config.yaml
cond_dim: 192
text_encoder_parallel_block: false
text_encoder_num_experts: 4
text_encoder_experts_per_token: 1
norm_position: "pre"
parallel_block: false
patch_size: [2, 2]
Rows from block 5 of the denoiser of a small text-conditioned image diffusion model, named by matrix and row number. Rows with one number within an expert belong to one neuron, the router's apart. Each number is 128 + 32 x the weight over its row's rms, rounded and kept within 0 to 255. All counts start at 0.
Before each expert's rows are labels from the 100 images, of 14976 (inputs lightly noised), where the router gives the expert most weight on average: "responds to" is what is common among them. Only what is clearly more common there than usual is listed. The data: photos with spoken descriptions (Open Images, Localized Narratives). In brackets: how many of the 100, against the usual share in percent.
# router: router (model.blocks.5.mlp.router.weight, 32x192), inputs 0-191
# up: expert up (model.blocks.5.mlp.up, 32x96x192), inputs 0-191
# down: expert down (model.blocks.5.mlp.down, 32x192x96, transposed), outputs 0-191

# expert 24
responds to: text has "water" (26 vs 8.2)
router.24 [ 97 126  85 112 196  64 143  65  70 150 118 133 180 142 105 129 185 127 177 128 152  34 124 143  51 120 125 180 134 144 112 187 107  88 116 123  73 115 127 104  99 112 153 115 126 127  74  99 145  72 143 153 118 108  84 118 153 122 117 154  96 105 114 121 125 167 105 129  70 119 102 108 164 166 133  98  75 119 125  95 158 119 129  90 119  80  68 106 154  89 104 156 155 118 170 147 102 141 150 109 109 163 150 128 104 201  85 121 116 178 167 106 135 114 130 181 127 117 134  88  50  93 112  85  90 114 164  82 112 121 104 164 112 119 128 101 113 137 105 127 124  95 136 131  71 153 107 136  94 100 171 112  72 133 136  81  94 161 111 154 132 125 115 114  96 138 137  79 158  80  99 117 144 124 117 186 193 169 107 126 117 123 184 120 189  66  82 122  77 159 146 104]
up.15 [141 102 108 103 110 121 117 140 112  71 136 109 122 123  86 152  72  78 106 134 131 127 204 135 131 141 103 101 128  93  93  88 144  72  94 145 177  74 210 115 141  47 169 122  62 104 141 170 103 111 153 157 125 131  89 143 201 191 167 163 103 196 171 126 147 140 136 158 107 101 153 143  58 117 187 171 106  71 113  94 152 128 141 120 186 158 130 137  85 141  89 101 133  90 179 126 131  97  77 123  87 110 138 145 157 106 151  86 144 136 129 106 122 104 128 129  99 152 118 133  99 114 118 149  92 158  86 154 136 129 172 101 121 120 185 101  71 162 165 129 168 130  92 138 121 116 139 119 170 124 101 148  60 165 107  35 119 112 119 127 171  95 157 121 152  73 149 163 103 191 114 113 131 156 161 108 135 154 142 126 104 172 105 191 112 121 126 137 148  86  79 121]
down.15 [146 116 137 167  85  74 165 166 109 139 135 152 124 124 137 161 143 102 178 146 142 111 172 150 120 128 131 115 162 110  70 149 144 125 186 157 173 109  97 152 150 154 180 147 116 131 160  99 122 108 153 132 162 158 124 138 170 152 132  95 162 132 210  97  99  43 100 186 111 120 125 121 146 173 105 128 109 130 119 173  89 132 107 189 163 151 113 136 159 143 156 118 163 164 131 139 121 112 149  93 249 127  85 128  80 105 152  95 110  81 135 109 141  99 104 112 130  97 111 158 158 103  72 169  95 120 118 174 155  83 147 112 157 191 115 197 130 110 140 172  82 125 133 127 155 116  74  72 128 140 136 100  65 148 137  85  96 136 107 109 143 163  72  94 112  99  87  55  96 138 128 169 176 147 171 112 128  98 108 100 192  97 118 172 142 163 141  94 172  84 120  97]
up.16 [103 134 173  90 143 134  90 151 122 173  78 127 129  97 211  97 136 166 119  74 104 132 143 137 178 152 137 206 128 133 140  82 148 143 128  43 103 130  89 157  84 175  99 165 123 158  83  98  86 119  92 115 118 148 104 126  73 155 119 156 138  95 119 117  78 160 138 107 109 164 183 155 157 153 109 146  96 165 146 136  97 101  88 106  97 133  80 106 138 101 159 159 115  91 126 106 116 112 109 124  96 127  95 128 161  73 102 156 138 135 161 132  90 131 108 100 133  99 102 158 131  84  86 128 186 150 175 143 130  73 117 122  91 101 121 117 187 105  63 160 108 128 157 123 119  88 179 115 142 104 119 149 163 102 162 115 173 153 115 131 131 131 109 168 123 199 162 199 141 158 190 133 117 181  56 151 150 159 141 143  84  62  82 141 173 138 159 143 125 151 164 213]
down.16 [127 157 141  74  92 129  91 150 154 126 112 116 123 102 118 137 149 172 104 134  82  61 143 170 128 125 152 157  75  82 122 148 118 123 133 106 134 161 164 109 148 117  98  64 141 132  92 159 109 168 141 133 188 150 147  89  83  88 122 134 120  61 103 160 139 157 173 112 176 150 152 119  93 162 173 125 163 141  97 206 108 129 159 133  84 161 118 146 176 143 202 157  81  88 116 158 123 108 177 133 131 127 161 132 156  90  98 162 123 124 113 135 142 157 114 109 226 145 141 209  88 136 119 120 129 113 165  75 102 129 191 156  85 115 120 158 188 151 119 125 215  92 141 163 117 159 190 124 115 147 108 116 169 105 105 109 178 162 137 155 176 102  84  79 167 108 138 186 138 139 106 166  94 113 127 120 104 200 116 121 103  85 108 120 154 135  82 175 104 146 114 106]
up.17 [137 229 168  98  30 145 116 181  65 131  94  83 125 154  82 117 121  88 134 142 143  51 111  94 152 126 158 148 141 110 168 118  87 107 103 111 105 157 122  81 146 130 160 104 102  97 149 166 112 109 111 150 120 152 154 167 101 190 109 124 153 109 172  70 122 138 156 163 174 141 194 143  81 131 171 138 122 119 107 196 133 189 186 121 165 158 125 109 127 120 122 147 149 122 130  99 164 152 125 174 172 125 105 119 120  75 101 116 177  81 108 134  76 169 117  36 135 122 113 173 158 112  63 109 134 128 100 104 153 162 181 125 172 142 133 176 113  98 109 102 135 106  82 115  92 139 133 152 151 141 125 141 116 106 108 108 141 111 163 122 120 127 145 149 178 146 117 161  99 169 158 143 117 102 106  54  56 163 101 133 139 125 144 130 153 166 108 182 179 135 100 139]
down.17 [121 119 118  87 135 146 107 157 159 144  64 152 151  91 165 104 158 157 117 143  85 104  92 128 123 134 150 153  79 190 188 137 155  83 128  56 119 154 116 149 190 128 222 120 158 145 149 137 114  99 117 104  87  90 132  45 128 183  70 140 132 158 122 108 119 122  53  92 140 156 130 109 121  95 139 137  96 131  92 155 104 120  89 167  75 135 131 154 121 148 153 152 109 160 186 141 201 104 103 149 107 117 158 139 186  67  80 150 146 132 150  72 121 131 110 132 108 188 106 134 153 117 105 113 143 154 132 114 145 127 149 138  77 140  60  93 116 138 146 156 125 125 151 120 172 103 107 165 148  75 134  95 171 173 108 189  67 127 139  58 190 137 139 137 150 144 104 170 114 111 142 109 158 164 118 172 179  99  45 118 152 115 118 163 153 114 110 126 107  99  78 118]
up.18 [149 147 154 108 113  85 133 180 137 159 148 154 110  96 123 104 185 139 117 138  95 109  90 133 169 170 180 195  69 107 123  71 168 146 121 142  69 130 105 131 122 109 108 169 104 169  68  86 123 124 143 174 137 103  94 110  87 121 132 177 105  79  95 160 112 118 156 116 103 167 199 170 153 167 114 160  21 149 153 167 126 101  92 133  90 183 107  87 121 166 189 139  92 105 125  71 148 132  76 170 119  94 131 127 136  80 120  87 113 123 134  62 113 135  83 119 156  92 142 131 125  44  72 120 167 135 183 109 117  81 110 107 145 110 111 102 165 142 146 143 155  97 160 139 124 117 123 151 136 153 154 159 173 129 116 118 102 171  95 161 141 129 110 172 140 168 148 157 116 110 155 140 117 150  71  73 160 171 167 139  73  76  79 135 123 125 114 139 107 169 151 158]
down.18 [100 166 202 117 120 178 143 171 171 171 156 190 107  92 146 131 130 158  98 141 112 135 137 179 136 141 114 110 110 121 138 102 174 112 123 146 122 156 162 154 165  94 161 122 121 124  86 173 148 187  97 158 216 156 170 126 111  99 109 124 121  84 124 177  92 164 155 103 131 168 100 127 136 194 152  92 180 135 108 102 171 122 114  82 110 152  86 214 119 178 165 134 119  92 131 160 130 103 185 126 157 131 157 158  55  50 109  95 127 145 118 103 124  96 137 124 190 140 152 178  82 127 141 113 118  84 153 123  95 132 128  90 133 135 163 141 150 180 130 126 188 187 104 174  63 186 111 135 157 168 125 122 136  91  95 126 194 127 110 151 129 109 151  99 151  93 124 186 132 146 109 170  85 125 113 137 105 140 135  75 103 113 175  96 149  92 165 140 139 147  70 145]

# expert 12
responds to: text has "people" (44 vs 21.4)
router.12 [129 120 193 150 116 122 120 191 114 140 157 115  74 103  98  97 132 102  56 145 151 150 179 145 121 147 188  91 148 136 139  80 119 152  84 138 182  75 150 125 182 141 137 106 106  94 132 133  96  63 190 167 146 134 169 143 184 125 119 151  37 165 185  70 128  95 178 142 184  98 111 128  99 164 124 173 107  89 155 130 165 178 146 149 156 157 162 123 129 173 130 122  87 148 125  53 162 152 155 104 156 108 121  68 133 103 159  86 161  68  68 143  87 140 126 110 103 138 140 154 184 135 114 178 144 105 113 125 124  72 120  90 162 121 113 114 150 151 184  97 150 105  93 122  71 129 135 118 107  96  78 161  89 157  74  76 150 104 123 140 116 179  63 127 191  91 135 116 132 151 146 132 113 159 127 113 128 150 134 156 120 143 108 122  84 168 123 139 101 141 117 143]
up.10 [101 135 127 143 108 202 222 109 144 127 177 150 113 161 152  86 100 139  99 112 160 109 134  91 140 164 116 116 150 164 102 138 184 138 176 110 133 141  67 153  82 119 127 119 109 151 137 130 155  80 143  82  98  39  81 140 114 144 131 127 153 111 165 153  81 145 103 109 119 129 108 153 160 146 150  89 113 147 118 142 124 123 153 146 117  84  86 157 169 120 137 184 146 100 140 126 142 131 192  80  83 138 136 141 149  79  99 186 127 110 121 103 145 108 110 155 132 180  83 170 133 165 152 125 189  70  94 112  91  63 119 139 138 110 102 147 170 202  93 134 154 148 129 150  91 122 109 133  96 204 122  70 155 117  79  62 106 104 182  98 167 133  97 144 123 117 103 180 177 122 131 139  62  86 107 105  98  73 141 106  74 110 161  89 136 181 155 158 169 112 139 134]
down.10 [111 157 159 131  57 166 119 122 113 142 136 105 116  75 137 103 145 111  85 123 121  78 121 110 151 144 126 165 149 187 150 116 117 114  97  56 125 139 129 112 124 123 171 159 114  92 109 169 152 123 140 187 113 117 136 113 125 168 120 138 130  29 116 107 160 193 201 174  80 140 130 169 111 174 159 152 199 152 201 124 123 127 157 128 171  93 164 131 115 150 146  83  80 111  80 113 132 106 136 173 108  77 109 128 147 126 138 142 140 178  94  90 153 137 143 153 104 111  83 161 133 167 165 172 215 155 145 128  79 152 132 168 102  74 168 148 190 115 137 140 160 144 118  92 118 134 155 151  97 112 146  68 156 132 163 172 182 120  95 123  86 137 111 168 152 122 142 105 168 100 181 159 149 150 114  56 106 158  97 101 123  55  86 149 144 160 143 125 140 186 119 140]
up.11 [ 94 119 122 144 144  99 157 191 139 109 102 130 167 152  93 140 131 139 105 226 147 106  48 184  88  96 111 122 130 108 151 108 137 130  95 133 117  96 164 123 152 143 186 110 107 150 161 107 148  96 144 128 143 145 100 133 128 176 172 135 119 148 154 162 135 106 107  74 122 137 128 100 139  75 120 161 121 128 125  90 157  70 158 103 135 186 141 145 116 120  63  40 161 180 171 129 126 132 104 149 125 139 166 126 213 155 134 123 128 143 116 106 170 108 191 109 105  98 102  70  99 102 134 135  88 171 116  75 162 125 166 113  96 118 189 111  62 155  93 141 156  94 181 109  91 149  46 157 189  89 141 137 118 138 160 130  74  99 139 145 152  54 125 104 153 153 175 100  80 121 149 114 127 118 175 120 120 149 153 138  77 180 146 127 126 157 131 124 134 109  54 152]
down.11 [124 127 101 169 192  90 161 134 109 140  81 121 142 112 165 113 104 175 105 151  68 109 109 192  87 170 141 113 152  77 205 119 162 147 129 125 134 148 128  86 140 128 117 154 184 171 102 119 136  92 112 121 209 139 131 146  99 123  69 140 146 154 111 180 137 155 120 133  91 139 116  99 165 135  79  92 200 153 157 122 132 125 112 175 134 163 121 165 164 118 139 167 114  90 142 147  75 115 225 112 114 162 105 120 110 109 160 113 149 185  80 155 130 162  89 158 172  31 186 141 146 157 163 116 103 106  85 155 151 133 122 169 147 169  95 121 113 104 101 140 184 145  96 157 108 162 152 175 128 168 169 158 157 146 130 176 163 181 158 155 144 107 149  98 122 121 160 105 139 110 188 119 128  99 148 187 137  66  72 111 169 131 178 138 122 117 114  94 125 121 101 117]
up.12 [126 122 165 119  85 141  88  85 131 145 140 174 197 127 114 100 172 152  97  99 101  67 137 123 187 119 130 207 114  81 117 116  85 131 146  54 146 175 122 123 120 109 170  90  89 106 107 102  78 150 135 128 172 138 151 102  56 126 164 158 154  78 102 141 161 218 108 143 167 112 122 197 147 111 126 136 143 177  93 119  95 121 227 113 143 155 135 148 136 124 126  99 144  96  62 136 154 113 151 181 103  90 120 143 112  92  90 147  88 170 115 167 143 120 169 144 158 136 113 146 112 136 143  89 183 117 108  98 116 118 162 185 103  96 138 146 162 165 150 166 109 137 143 120 188 109 146 175 116  95 143  86 142 137 122 175 152  95  68  96 118 165 117 143 127 104 125 147 122 136  63  93 152  99 167 101  65 154  87 124 108 109 142 175 186 165 100 133 108 136 147 163]
down.12 [ 81 154  91 135 117 145 107 109  81 119  62  43 173 119 165 122  69 137 160  98 110 103 163  86  90 124  66 116 179 100 149 146 134 111 133 155 130 178 113 169 119 125  92 135 189 168 117 114 107 148 141 106  67 133 181 115 111 135 131 110 144 118 106 155 142 157 119 160  82 104  91 125 111  78 140 109 127 152 155 112 125 125 100 100 165 148 104  77 150  87  91 140 116 103 128 150  96 102 164 139 166 206 102 172 122 134 106 185  96 139 161 194 158 111  90 167 135 100 101  52 101 148 125 131 126 102 125 192 145 160 110 195  94 167 143 160 129 105 141 145 177 136 156 113 199 136 112 157 132 120 216 153 120 121 102  92 148 185 165  89 161  91 215 121 113  83 115 117 148 145 108  73 138 137  97 109 142 144  84  91 140 126 172 170 106 120 150 153 126 102 108  87]
up.13 [193  77 166 132 134 121 108  88  94 146 139 172 163 132  90 148  81 143 115 153  86 105 105 160 131 107 147 194 118  89 149 149 147  66 119 166 109 138 153 128 130 177  67 132  84 119 151  88 111 123 124 173  95 182 121 160  69 126 125 114  99 146 155 150 160 166 108  83 122 167 105 196 139 117 163 162  99 125  61 161 145 176 115 159 107 159  95 103 157 120 164 159 127 116 101 160 149 115 120  96  15 113 132 207 101 120  67 181 166 127 130  90 115 158 150 144 185 145 156 112  57 102 119 117 152 154 123 106 107 106 128 166 128 105  78 142 153 146 143 174 142 107 167 157 148  49 111 162  76 124 134 131 117 132 158  87  91 118 151  99 152 161 123 214 143 183 151 167  75 144  99 120  73 128 110 139 115 148 122 106 132  80 121 138 167 128 148 122 148 120 147 146]
down.13 [120 115 107 138 125 123 140 142 133  79 175 148 122 182 129 156  91  88 142  87 126 154 131  38  96 219 148  82 163 135 148 132 136 108  76 167 140  82 125  93 129 111 121 126 108  83 122 122  95 130  77 147 102  61  82 152 163 144 117 151  92 144 174 120 151  80 134 105 136  68  91  81 113  95 117 153 149  88 196 175 120 121 120 109 168  81 169 144  88 156 119 125 121 157 167 128 151  81 104 131 104 139 141 145 100 140 120 100 105  90  76  88  83 120 105 129 113  93  88 151 120 122 132 162 138 122  38 167  83 167  70  69  96 126 179 171 128 164 139 114 171 136 126 120  89  66  56  69 109 135 117 135 164 116  81 133 117 145 200  89 150 101 150 111 145 157 122 148 153 105 125  73 178 154 105 143 117 112 122 125 142 126 166 106 153 117 161 180 192 122 149 127]

# expert 16
responds to: text has "plants" (30 vs 10.1)
router.16 [102 153  71 106 198  89 139  84  92 141  92  91 159 140  84 153 181 131 200  90 154 100 148 160  51 154 163 143 149 153 140 191 118  96 112 146  68 118 153 112 117 103 136 135  98 169  67 125 153  66 138 115 106 110 106 133 146 104 139 158  96 131  92 107 128 186 106 124  72  89 104 115 151 158 137  83  87 151 118 102 183 116 187  82 100 105 112 115 155  85 133 157 138 137 150 166 117 138 135  99 124 155 128 129 105 186 110 140  93 148 124 110 161 116 124 150 140 129 144  84  78  77  74  92 103  89 169  87 131 127 117 145 107 163 162  99 107 134 102 108 122  63 153 139  65 129 104 163  73  74 174 121  86 143 138 107 119 140 136 170 156 103  90 112  87 154 139  74 155  89  92 125 114 113 121 188 195 189 141 117 114 156 163 138 178  73  78 127 129 164 166 113]
up.15 [112 162 162 119 114 173 101 182 149 152  95  79  70 133 125 132 113 154 124 119 127 176 132 131 150 107 148 198 145 118 169  86 163 125 133 131 103 155 108 134 158 160  96 104 114 126  99 131  78  90 124 105 121 197 112 122 127 102 158 151  91  76 123  60  84 115 123 107 115  85 152 158 116 115 106 145 139 188 111 139 109 144 115 104 121 180 158 145 138 154 179 112  96 108 124  69 176 164 148 168 167 119 127 111 134 183  98 102 161  78 144  53 132 133 190 124 251 125 148 160 140 150 143 206  83  86 164 121 144 164 111  72 143 178 151 129 182  53 128  93 147 102 108 120 140 138 160 138 111  97 145 160 193 143 128 138 149 103 110 153 158 166 142 110 106 123 113 167 112 168 146 110  72 183  79 116 108 135 181  96 130 134 114 118 133 120  94 138 140 134 113 207]
down.15 [151  78 145  87 163 101  61 126 129 124 119 156 114 101 143 107 141 144 119 151 104 122 130  59 160 131 157 109 126  88 142 122 124 177 141 126 128 118  62 132  88  92 120 123 107 112  89 165 125 128  64 141 208 139 136  90 112 172  80  74 141 159 102 171 180 137 191  56 148  98 107 140 123 166 129  62 162 118 115 137 105 117 105 120 123 169 143 172  79  74 172 128 116 132  92  85 111 124  87  91 132  90 161 105 145 128 119 134 164 128  81 124 137 140 134 157 179 109 225 119  81 146  74  75 131 141 155 151 125 130 101 140 102 149 101  88  73  77 196  87  91 161 151 161 147  63 132  85 122  88  86 107 156 119 137 109 122 147 170  77 127 161 190 128 146  90  87 126 136 117 161  82 164 189 111 161 140 114 110 144 134 125 142 149 154  99 161 122 129 160 194 139]
up.16 [126 168 165 138 125 150  69 184 148 165 120  78  85 110 137 106 110 147 114  88 107 134 134 120 110  82 161 200 174 148 194 116 132 137 137 138 124 154  98 139  92 153 135  80 134 104 150 102  80  78  72 152 122 192  73 130 141 112 143 151 121 131 126  81  92 151 147  85 120 114 177 135 110 126  71 116 141 132 100 175  68 149  71  88 173 188 132  85 162 153 183 108 119 104 146 112 157 147 119 159 195  65 125 153 177 186  62 114 132 135 107 134  91  60 165 100 177 101 104 173 102 149 112 103 109  65 150 149 144 138 127 133 130  87 158 143 146  79 117 134 139 121 155 125 155 109 145 169  95 113  85 151 130 175 137 135 114 129 128 177 111 174  92 171 161  97 100 124 139 190 134 179  65 174 112  99  83  86 150 113 127 141 113 101 125 130 112 173 178 119 118 170]
down.16 [171 100 122  62 148 112  81 144 139 193 108 136 130 141 178  94  67 150 152 169 102 152  57  77 123 188 148 132 121 116 134 127 120 185 134 122 151 191  52 135 170  86 150 143 138 173 132 134 157 149 116 177 150 101 120 113 102 156 117 150  74 134 138 144 185 112 139 103 131  85 128 108 142 159 135  73 185 175 139 148  74  59  86 144 135 136 136 115  98 135 180 143 147 109 148 137  89 135 142  89 129 127 136 159 140 142 132 124 144 162 137 105 130 157 156 107  99 120 142  94 104 127  83 135 128 158 143  87 116 122 145 137 103 159 112 103  52  83 100 117  96 134 121 150 102 143 127 123 124  83 113 125 113 159 211 113 100 124 130 121  94  86 136 154 190 145 156  39 111  59 191 148 155 176  83 165 174 129 133 149 143 110 146 134 171  79 101 117  46 184 165  90]
up.17 [146  98  97  79 131  94 118 169 131 158 101  99  97  81  35 122 122 158  81 166 138 110 120 137 108 138 130  92 153 109 101 176 136 184 118 107  85 174 155  87 180 109 162 113 104 193  57 154 177 104 136 108 112 146 120 139  79 148 118 148 164 116 107 158  71 131 121  98 150 136 132  75 135 161 140 137 110 113 126 156 156 134 101  82 115 103 104 119  86 106 138 129 128  88 151 185 135 156 150 168  88 170  77 126 151 110 219 183 144 135 100 145 103  82  86 114 124 114 134 123 170 137 136 163  95 142 150  84 125 146 154 163 170  96 139 141 119 135  52  98 182  85 114 103  86 194 127 143 121 160 114 116 117 130 131 125 160 139 112 159 153  54 138 131 202 188 164 138 146  69 119  78 137 163 139  94 160 149 152 206 146  97  96 160 157 100  86 161 142 158 112 116]
down.17 [104 112 170 143 126 127 172 156 122 119 162 103  98 125  80  62 124 148  65 158 132  41 183 126 141 144 123  83 108 184 149 135 135 177 154 131 136 119 128  92 131 129 149 129 151 105 105 191 152 130 117 116 170 141 149 145 170 174 120 108 157 130 130 169 141  93 170  93 155 134 167  93 122  99 145 151 118 123 118 132  89 137 165 126 146 116 200 118 100  96 107 121  84  71 105 119 109 187 156 141 104 146 130 105 218 133 144 137 182  85 112 165 170  89 129 122  50  91 126 105 130 100 159 174 161 203  96 142 134 164  94 159 150 138 166 130 156 169 158 124 187 100  56 160  77 164 143  99 110 136 100 141 128 147 125 183 142 150 127  96 113  65  99  92 149 121 144 127 156  97 104 143 146  59 167 120 105 159  39 171 123 135 169  96  72  99 107 131 113 140 118 167]
up.18 [145  93 116 194 102 129 128 159 118 171  42 134 122 163 113 178 135 158 130  95 130 121 126 146  98  86 126 183 111  77  85 152  85 120 147 113 114  89  85 145 138 119 175 108  78 114 142  94 149 116 173 129 105 115 122 166 124 167 151 141 136 125 103 165 135  67 114  93 128 178 164  95 176 209  96 200 112 144 151  79  92 104 101 159  87 124 141 120  89 120 111 166 172 182 167  95 132 180 105 185 102 114 123 162 125 154 181 168 123 107 119 116 172 116  73 114  44 114  87 125 127  89 153 129 106 133 142  72 197 105 109 151 137 136 103 119 157 227 100 123 116  99 148 114 104  90 113 177  99  81 121  89 108 147 121 144 159 170 109 176 134 159 132 166 166 192 135  87 138 103 113 102 138 136 148 101 151 140 155 137 123  93 128 174 159 174 131 123 164 180 122 143]
down.18 [ 89 139 166  64 119 147  79 137 164 141  72 110  76  87 117  80  68 148 101 144 111 128 120 138 122 160 160  73 116 120 141 137 127 183 102 101 108 164 106  86 105 156  93 160 191 148 128 143 104 147  71 103  99 129  88 124 117 118  79 162 198 147  92 106 110 133 125 112 169 104  71  34 127 153 105 114 157 114 168 151 159 143 192 141 105 130  87 102  88 127 151 144  89 114 121 147 154 129 126 127 146 130 112 172 129  96 168 159 207  73 169 152 126 140  94  88 112 142  79 129  92 160 172 187  89 146 103 116 159 160 118 125 164 131 144 134 112 131 145 123 169 122 157 160 125  56 114  49  61 183 107 113 129 131 112 147  98 127 110 118 116  46 120 123 177 117 125 112 135 110 183 140 181 146 151 100 142  93 138 142 168 127 149  98 138 160 175 155 100  68  88 143]

# expert 14
responds to: text has "black" (26 vs 9.8)
router.14 [164 103 147  56  91 152 173 131 177 165 141 114  69 154 158 139 139 124 157 112 173 154 130 126 116 191 157 121  99 173 131 147 123 130  80 151 100 150 111 151 175 172 155 161 149 164 109 108 167 100 133 135  86 128 115 117 144 127 143 173 172 181 148  95 114 140 129 118 103 140 170  73 109 105 125 138 135 107 165 142 149 155 105 121 125 109 138  83 118 134 130 155  83 105 131 130 157 194 143 154 141 124  51 166 144 123 120 116 162 130 116  79  97 175 168  67  73  92 151 180 186 180  76 158 163 177 153 174 163 169 126 117  79 116 120 143 152 103  77  30 173 132 107 151  76 163 182  93 146 100 111 128 152 133 121 138 140 132 155 105 147 128 120 172 132 147 182 158 154  94 158 115 149 169  70 114 167 153 131 174 111  83  74 113 183 123  87 146 151 182 119  72]
up.10 [112 187 145 111 111 168 137  75 128 126 113 123  92 212 119 181 120 150 186  95 147 173 139  85  97 139 159 156  93 177 218 160 104 124  89 107 124  89 109 164 148 194 132 125  91  72 140 150 115 103  95 143 114 104 158 107 161  61  88 164 117 146  99 120  91 120 115 119 178  93 120  93 146 114 132 163 111  97 167 115  87 134 132 114 145 109 169 107 100 113 128 137  52  82 140 147 129 145 102 121  90  92  96 224 169 142 139 125 129 128 137 176 102 180 114 112 114 144 102 121 204 157 103 169 137 155 190 132 121 175 142 127 109 101  97 145 134 115 100 123 132 102 118 129 143  63 146 148 143 120  91 128 187 139  75  99 190  98 151 102 158 193 129 108 130 156 122 199 134 129 138  98 129 114 108 122  78 204 123 136 111 127 113 101 117 124 111 158 192 165 115  76]
down.10 [122 151 190 101 147 202 161 131 138 126 131 112 115  75  99 108 107 179 164 104  80 198 149 116  93 121 116 138 189 168 104 131 208 103 123 133 127 139 153 144 148  79 173 175 182 147 125 146 128 170 116 160 142 133  91 126 113 129 134 122 155 144  78 151 114 146 107 156 108 124 176 126 151 134 134 109 153 110 150 210 115  87 139 163  98 136 122  94 128 148  59 122 139  96 178 118 181 136 117 177 142 135 109  69  93 154 107  67 135 139  98 123  82 126 145  48  88  94 117 192  87 173 134  65 136 151 126 148 160 145  82 129  43 130 114 158 107  97 131 115 159 175 127  86 125 120 196  96 157 132 119 124  59 131 153 114 127 138 175  97 141 113 139 157 151 128 141 142 120  86  87  95 145 189  85 134 185  85  86 119 134 101 159  67 122  92 141 149 100 137 114 101]
up.11 [132  80 160 152 159  85 101 146 125 123 147 150 163 106 142 105 145 164 129 115 121 104  49  97 133 114 122 221 117 146 149 123  88  97  45 124 137 116 100 111 106 175  99 116  99 158 137 155 104 172 106 120 150 173 150 130 108 174  93 137  71 145 122 131 164 144 114 141 102  58 139 175 177 166 105 126 177 127  95 129 133 124 169  91 157 159  69 170  81 113 184 167 154 166 118 108 102  86  88 139 148 114 147  88  79 113 224 117 126  47 142 125 157 118 121 126 167 171  91 114  91  65 140 114 197 134 125 123 134  85 174 115 123 138 123 120 116 133 108 136 103 110 103 148 122 110 135 134  72  66 122  82 131 162 196  63 147  66 113 121  85 171 129 117 154 128  71 163 130  76 139 127 138 165 141 161 163 105 172 127 141 128 160 125 118 120 191 110 144 125 154 126]
down.11 [141 138 138 124 145  98 110  88  82 161 118  74 153 151 131 139 149 127 167 166 131  63 145 161 119 128 139  87  84 162 118 161  93  99 160 148 125 133 169 138 122 109 142 116 110 105 165 125 135 157 168 103 108 116 109 128 133 109 181 160  80 161 234  86 144 106  97 180 111 139  94  97 151  82 185 137 130 135 150 147 146 145 140 110 184  89 130 139  99 181 133  94 128 140 166 151  61 168 128 105 154 170 143 106 113 174 108 146  97  94 147 109 141 125  65 181 149  86  66 117 121  92 176 142  45 136  80 130  70 153 117 138 196  85 159  75 153 160 115  86 145 119 103 135 120 167 110 176 195 158 192 169  89 120 120 107 152 154 129 117 182 123 138 177  90  73 130 105 116 122  84 178 100  94 137 127 135  91 114 128 131 105 199 141  72 132 143 139  94 122  82 133]
up.12 [177  40 139 117  97 129 155 113 176 143 108 156 103 171 139 126  94 192 142 166 160 133 130 180  46 116 145  86 164 117  61 156 195 109 132  95  86 182 102  89 160 139 151 117  90 201  98 140 131  58 112 119 125 169  86 117 132 100 167 129 225 135  64 172 120 108  67  96 120 178 168 135 105 117 111 115 123 137 134 134  87 134 155 140  17 111 110 116  79 103  88 169 159 118 110 212 149 117 158 110 195 108 116 184 106 119 162 151 153 110 132 113  98 132 157 119 113 143 126 139 157 159 104 156 136 138 151 118 101 132 171 165 121 160 125 131 113  88  90  98 137 139 156 152 121 129 113 111 160 131  90  88 132 137 111 184  86 166 167 131 177  93 109 156 164 136 142 150 137 116 148 157 111 103 104  90 111 140 133 169 103 111 123 107 164 104 149 129 149 134 116 130]
down.12 [158 144 139 147 116 199 174 105 125 121 139 108 136  98 157 139 125 161 121  78 106 120 166  84 152 134 134  86 138 152 119  60  92  86 109 107 130 142 182 106 139 133 106 188 119 133  98 118 186 140 101 100 118  58 121 124 112 140 112 155 128 182 127 163  43 119 106 211 180 113 128  79 147 100 142 121 125 116 196 158 160 151 167 166 139 153 133 119 116 107 102 140  91 110 148  80 126 120  90  97  95  85 162 147 113  69 132  92 137 103 174 152  48 128 127 138  63 119 146 140  96  84 115 106 154 142  88 143 143 101 125  69  49  87 104 136 151 190 164 169 166 152  79 137 111 127 142 111 137 191 123 153 126 157 115  76 103  59 113  86 150 132 133 162 123  86 154 165 119 133  86  83 120 163 133  80 118 110 101 127 116  90  89 142 167 125 192 178 161 148  96 131]
up.13 [ 99 127 134 114 146 113  87 114 127  91 120  75 137 102 117 110 115  81 110 135 139 158 135 195 114 132 161  77 166 159 159 167  94 139 101 156 108 117  81 103 176 141 164 123  95  85 155 124  90 117  90 106  99 111 141 157 175 166 140 172 131 156 127 120 143 151 159 160 175  90 175  59 127 160  65 191 155 140 148 142 114 151 139  78 103 109 149 134  86  91 202 189 103  73 163 153 136 136 189 170  67 111 128 172 153 114 126 100 120 144 122 141 105 120 207  90  84 168 122  85 177 131 132 176 109 145 135 111  53 140 137 148 111  62 148 134 106 137 104 107 139 149 116 123 119 144 154 106 100 124 122 117 161 232 117  94 125 132 159 192 125 102 147  99 152 160 140 218 130  86 165 107 111 110 103 175 119 175  89 107 119 115 124 149 117 142 141 167 120 134 193 151]
down.13 [159 107 184 112  92 239 138 165 145 141  98 161  98  98 120 136 103 120 156 116 135 168 166 102  88 154 190 109 105 156  88 122 142 120 135 125 137 167 134 101 194 124  96 185 115 137 128 149 172 130 136 164  98 122  95  84  84 120 110 119 135 154  65 162  33 121  84 154 120 159 133  99 144 138 125 142 100 115 170 176  99 127 135 137 172 191  97  84 112 179  71 142 118  72 176 133 173 142 108 125 125 111  87 100 131 105 169 116 128 132 115  97 125 143 119  79  82 103 145 131 118 174 105  92 134 147  79 138 203 153 109  58 103 126  51 143  94 160 127 113 125 127 105 127 107 162 149 102 158 136 124 101 114  78 157 132 113 129 136 105 100 121 138 125 184 139 139 128 147 103 178  89 188 148 114 139 197 112 135 174 102  99  81 105 154 172 130 174 145 132  85  55]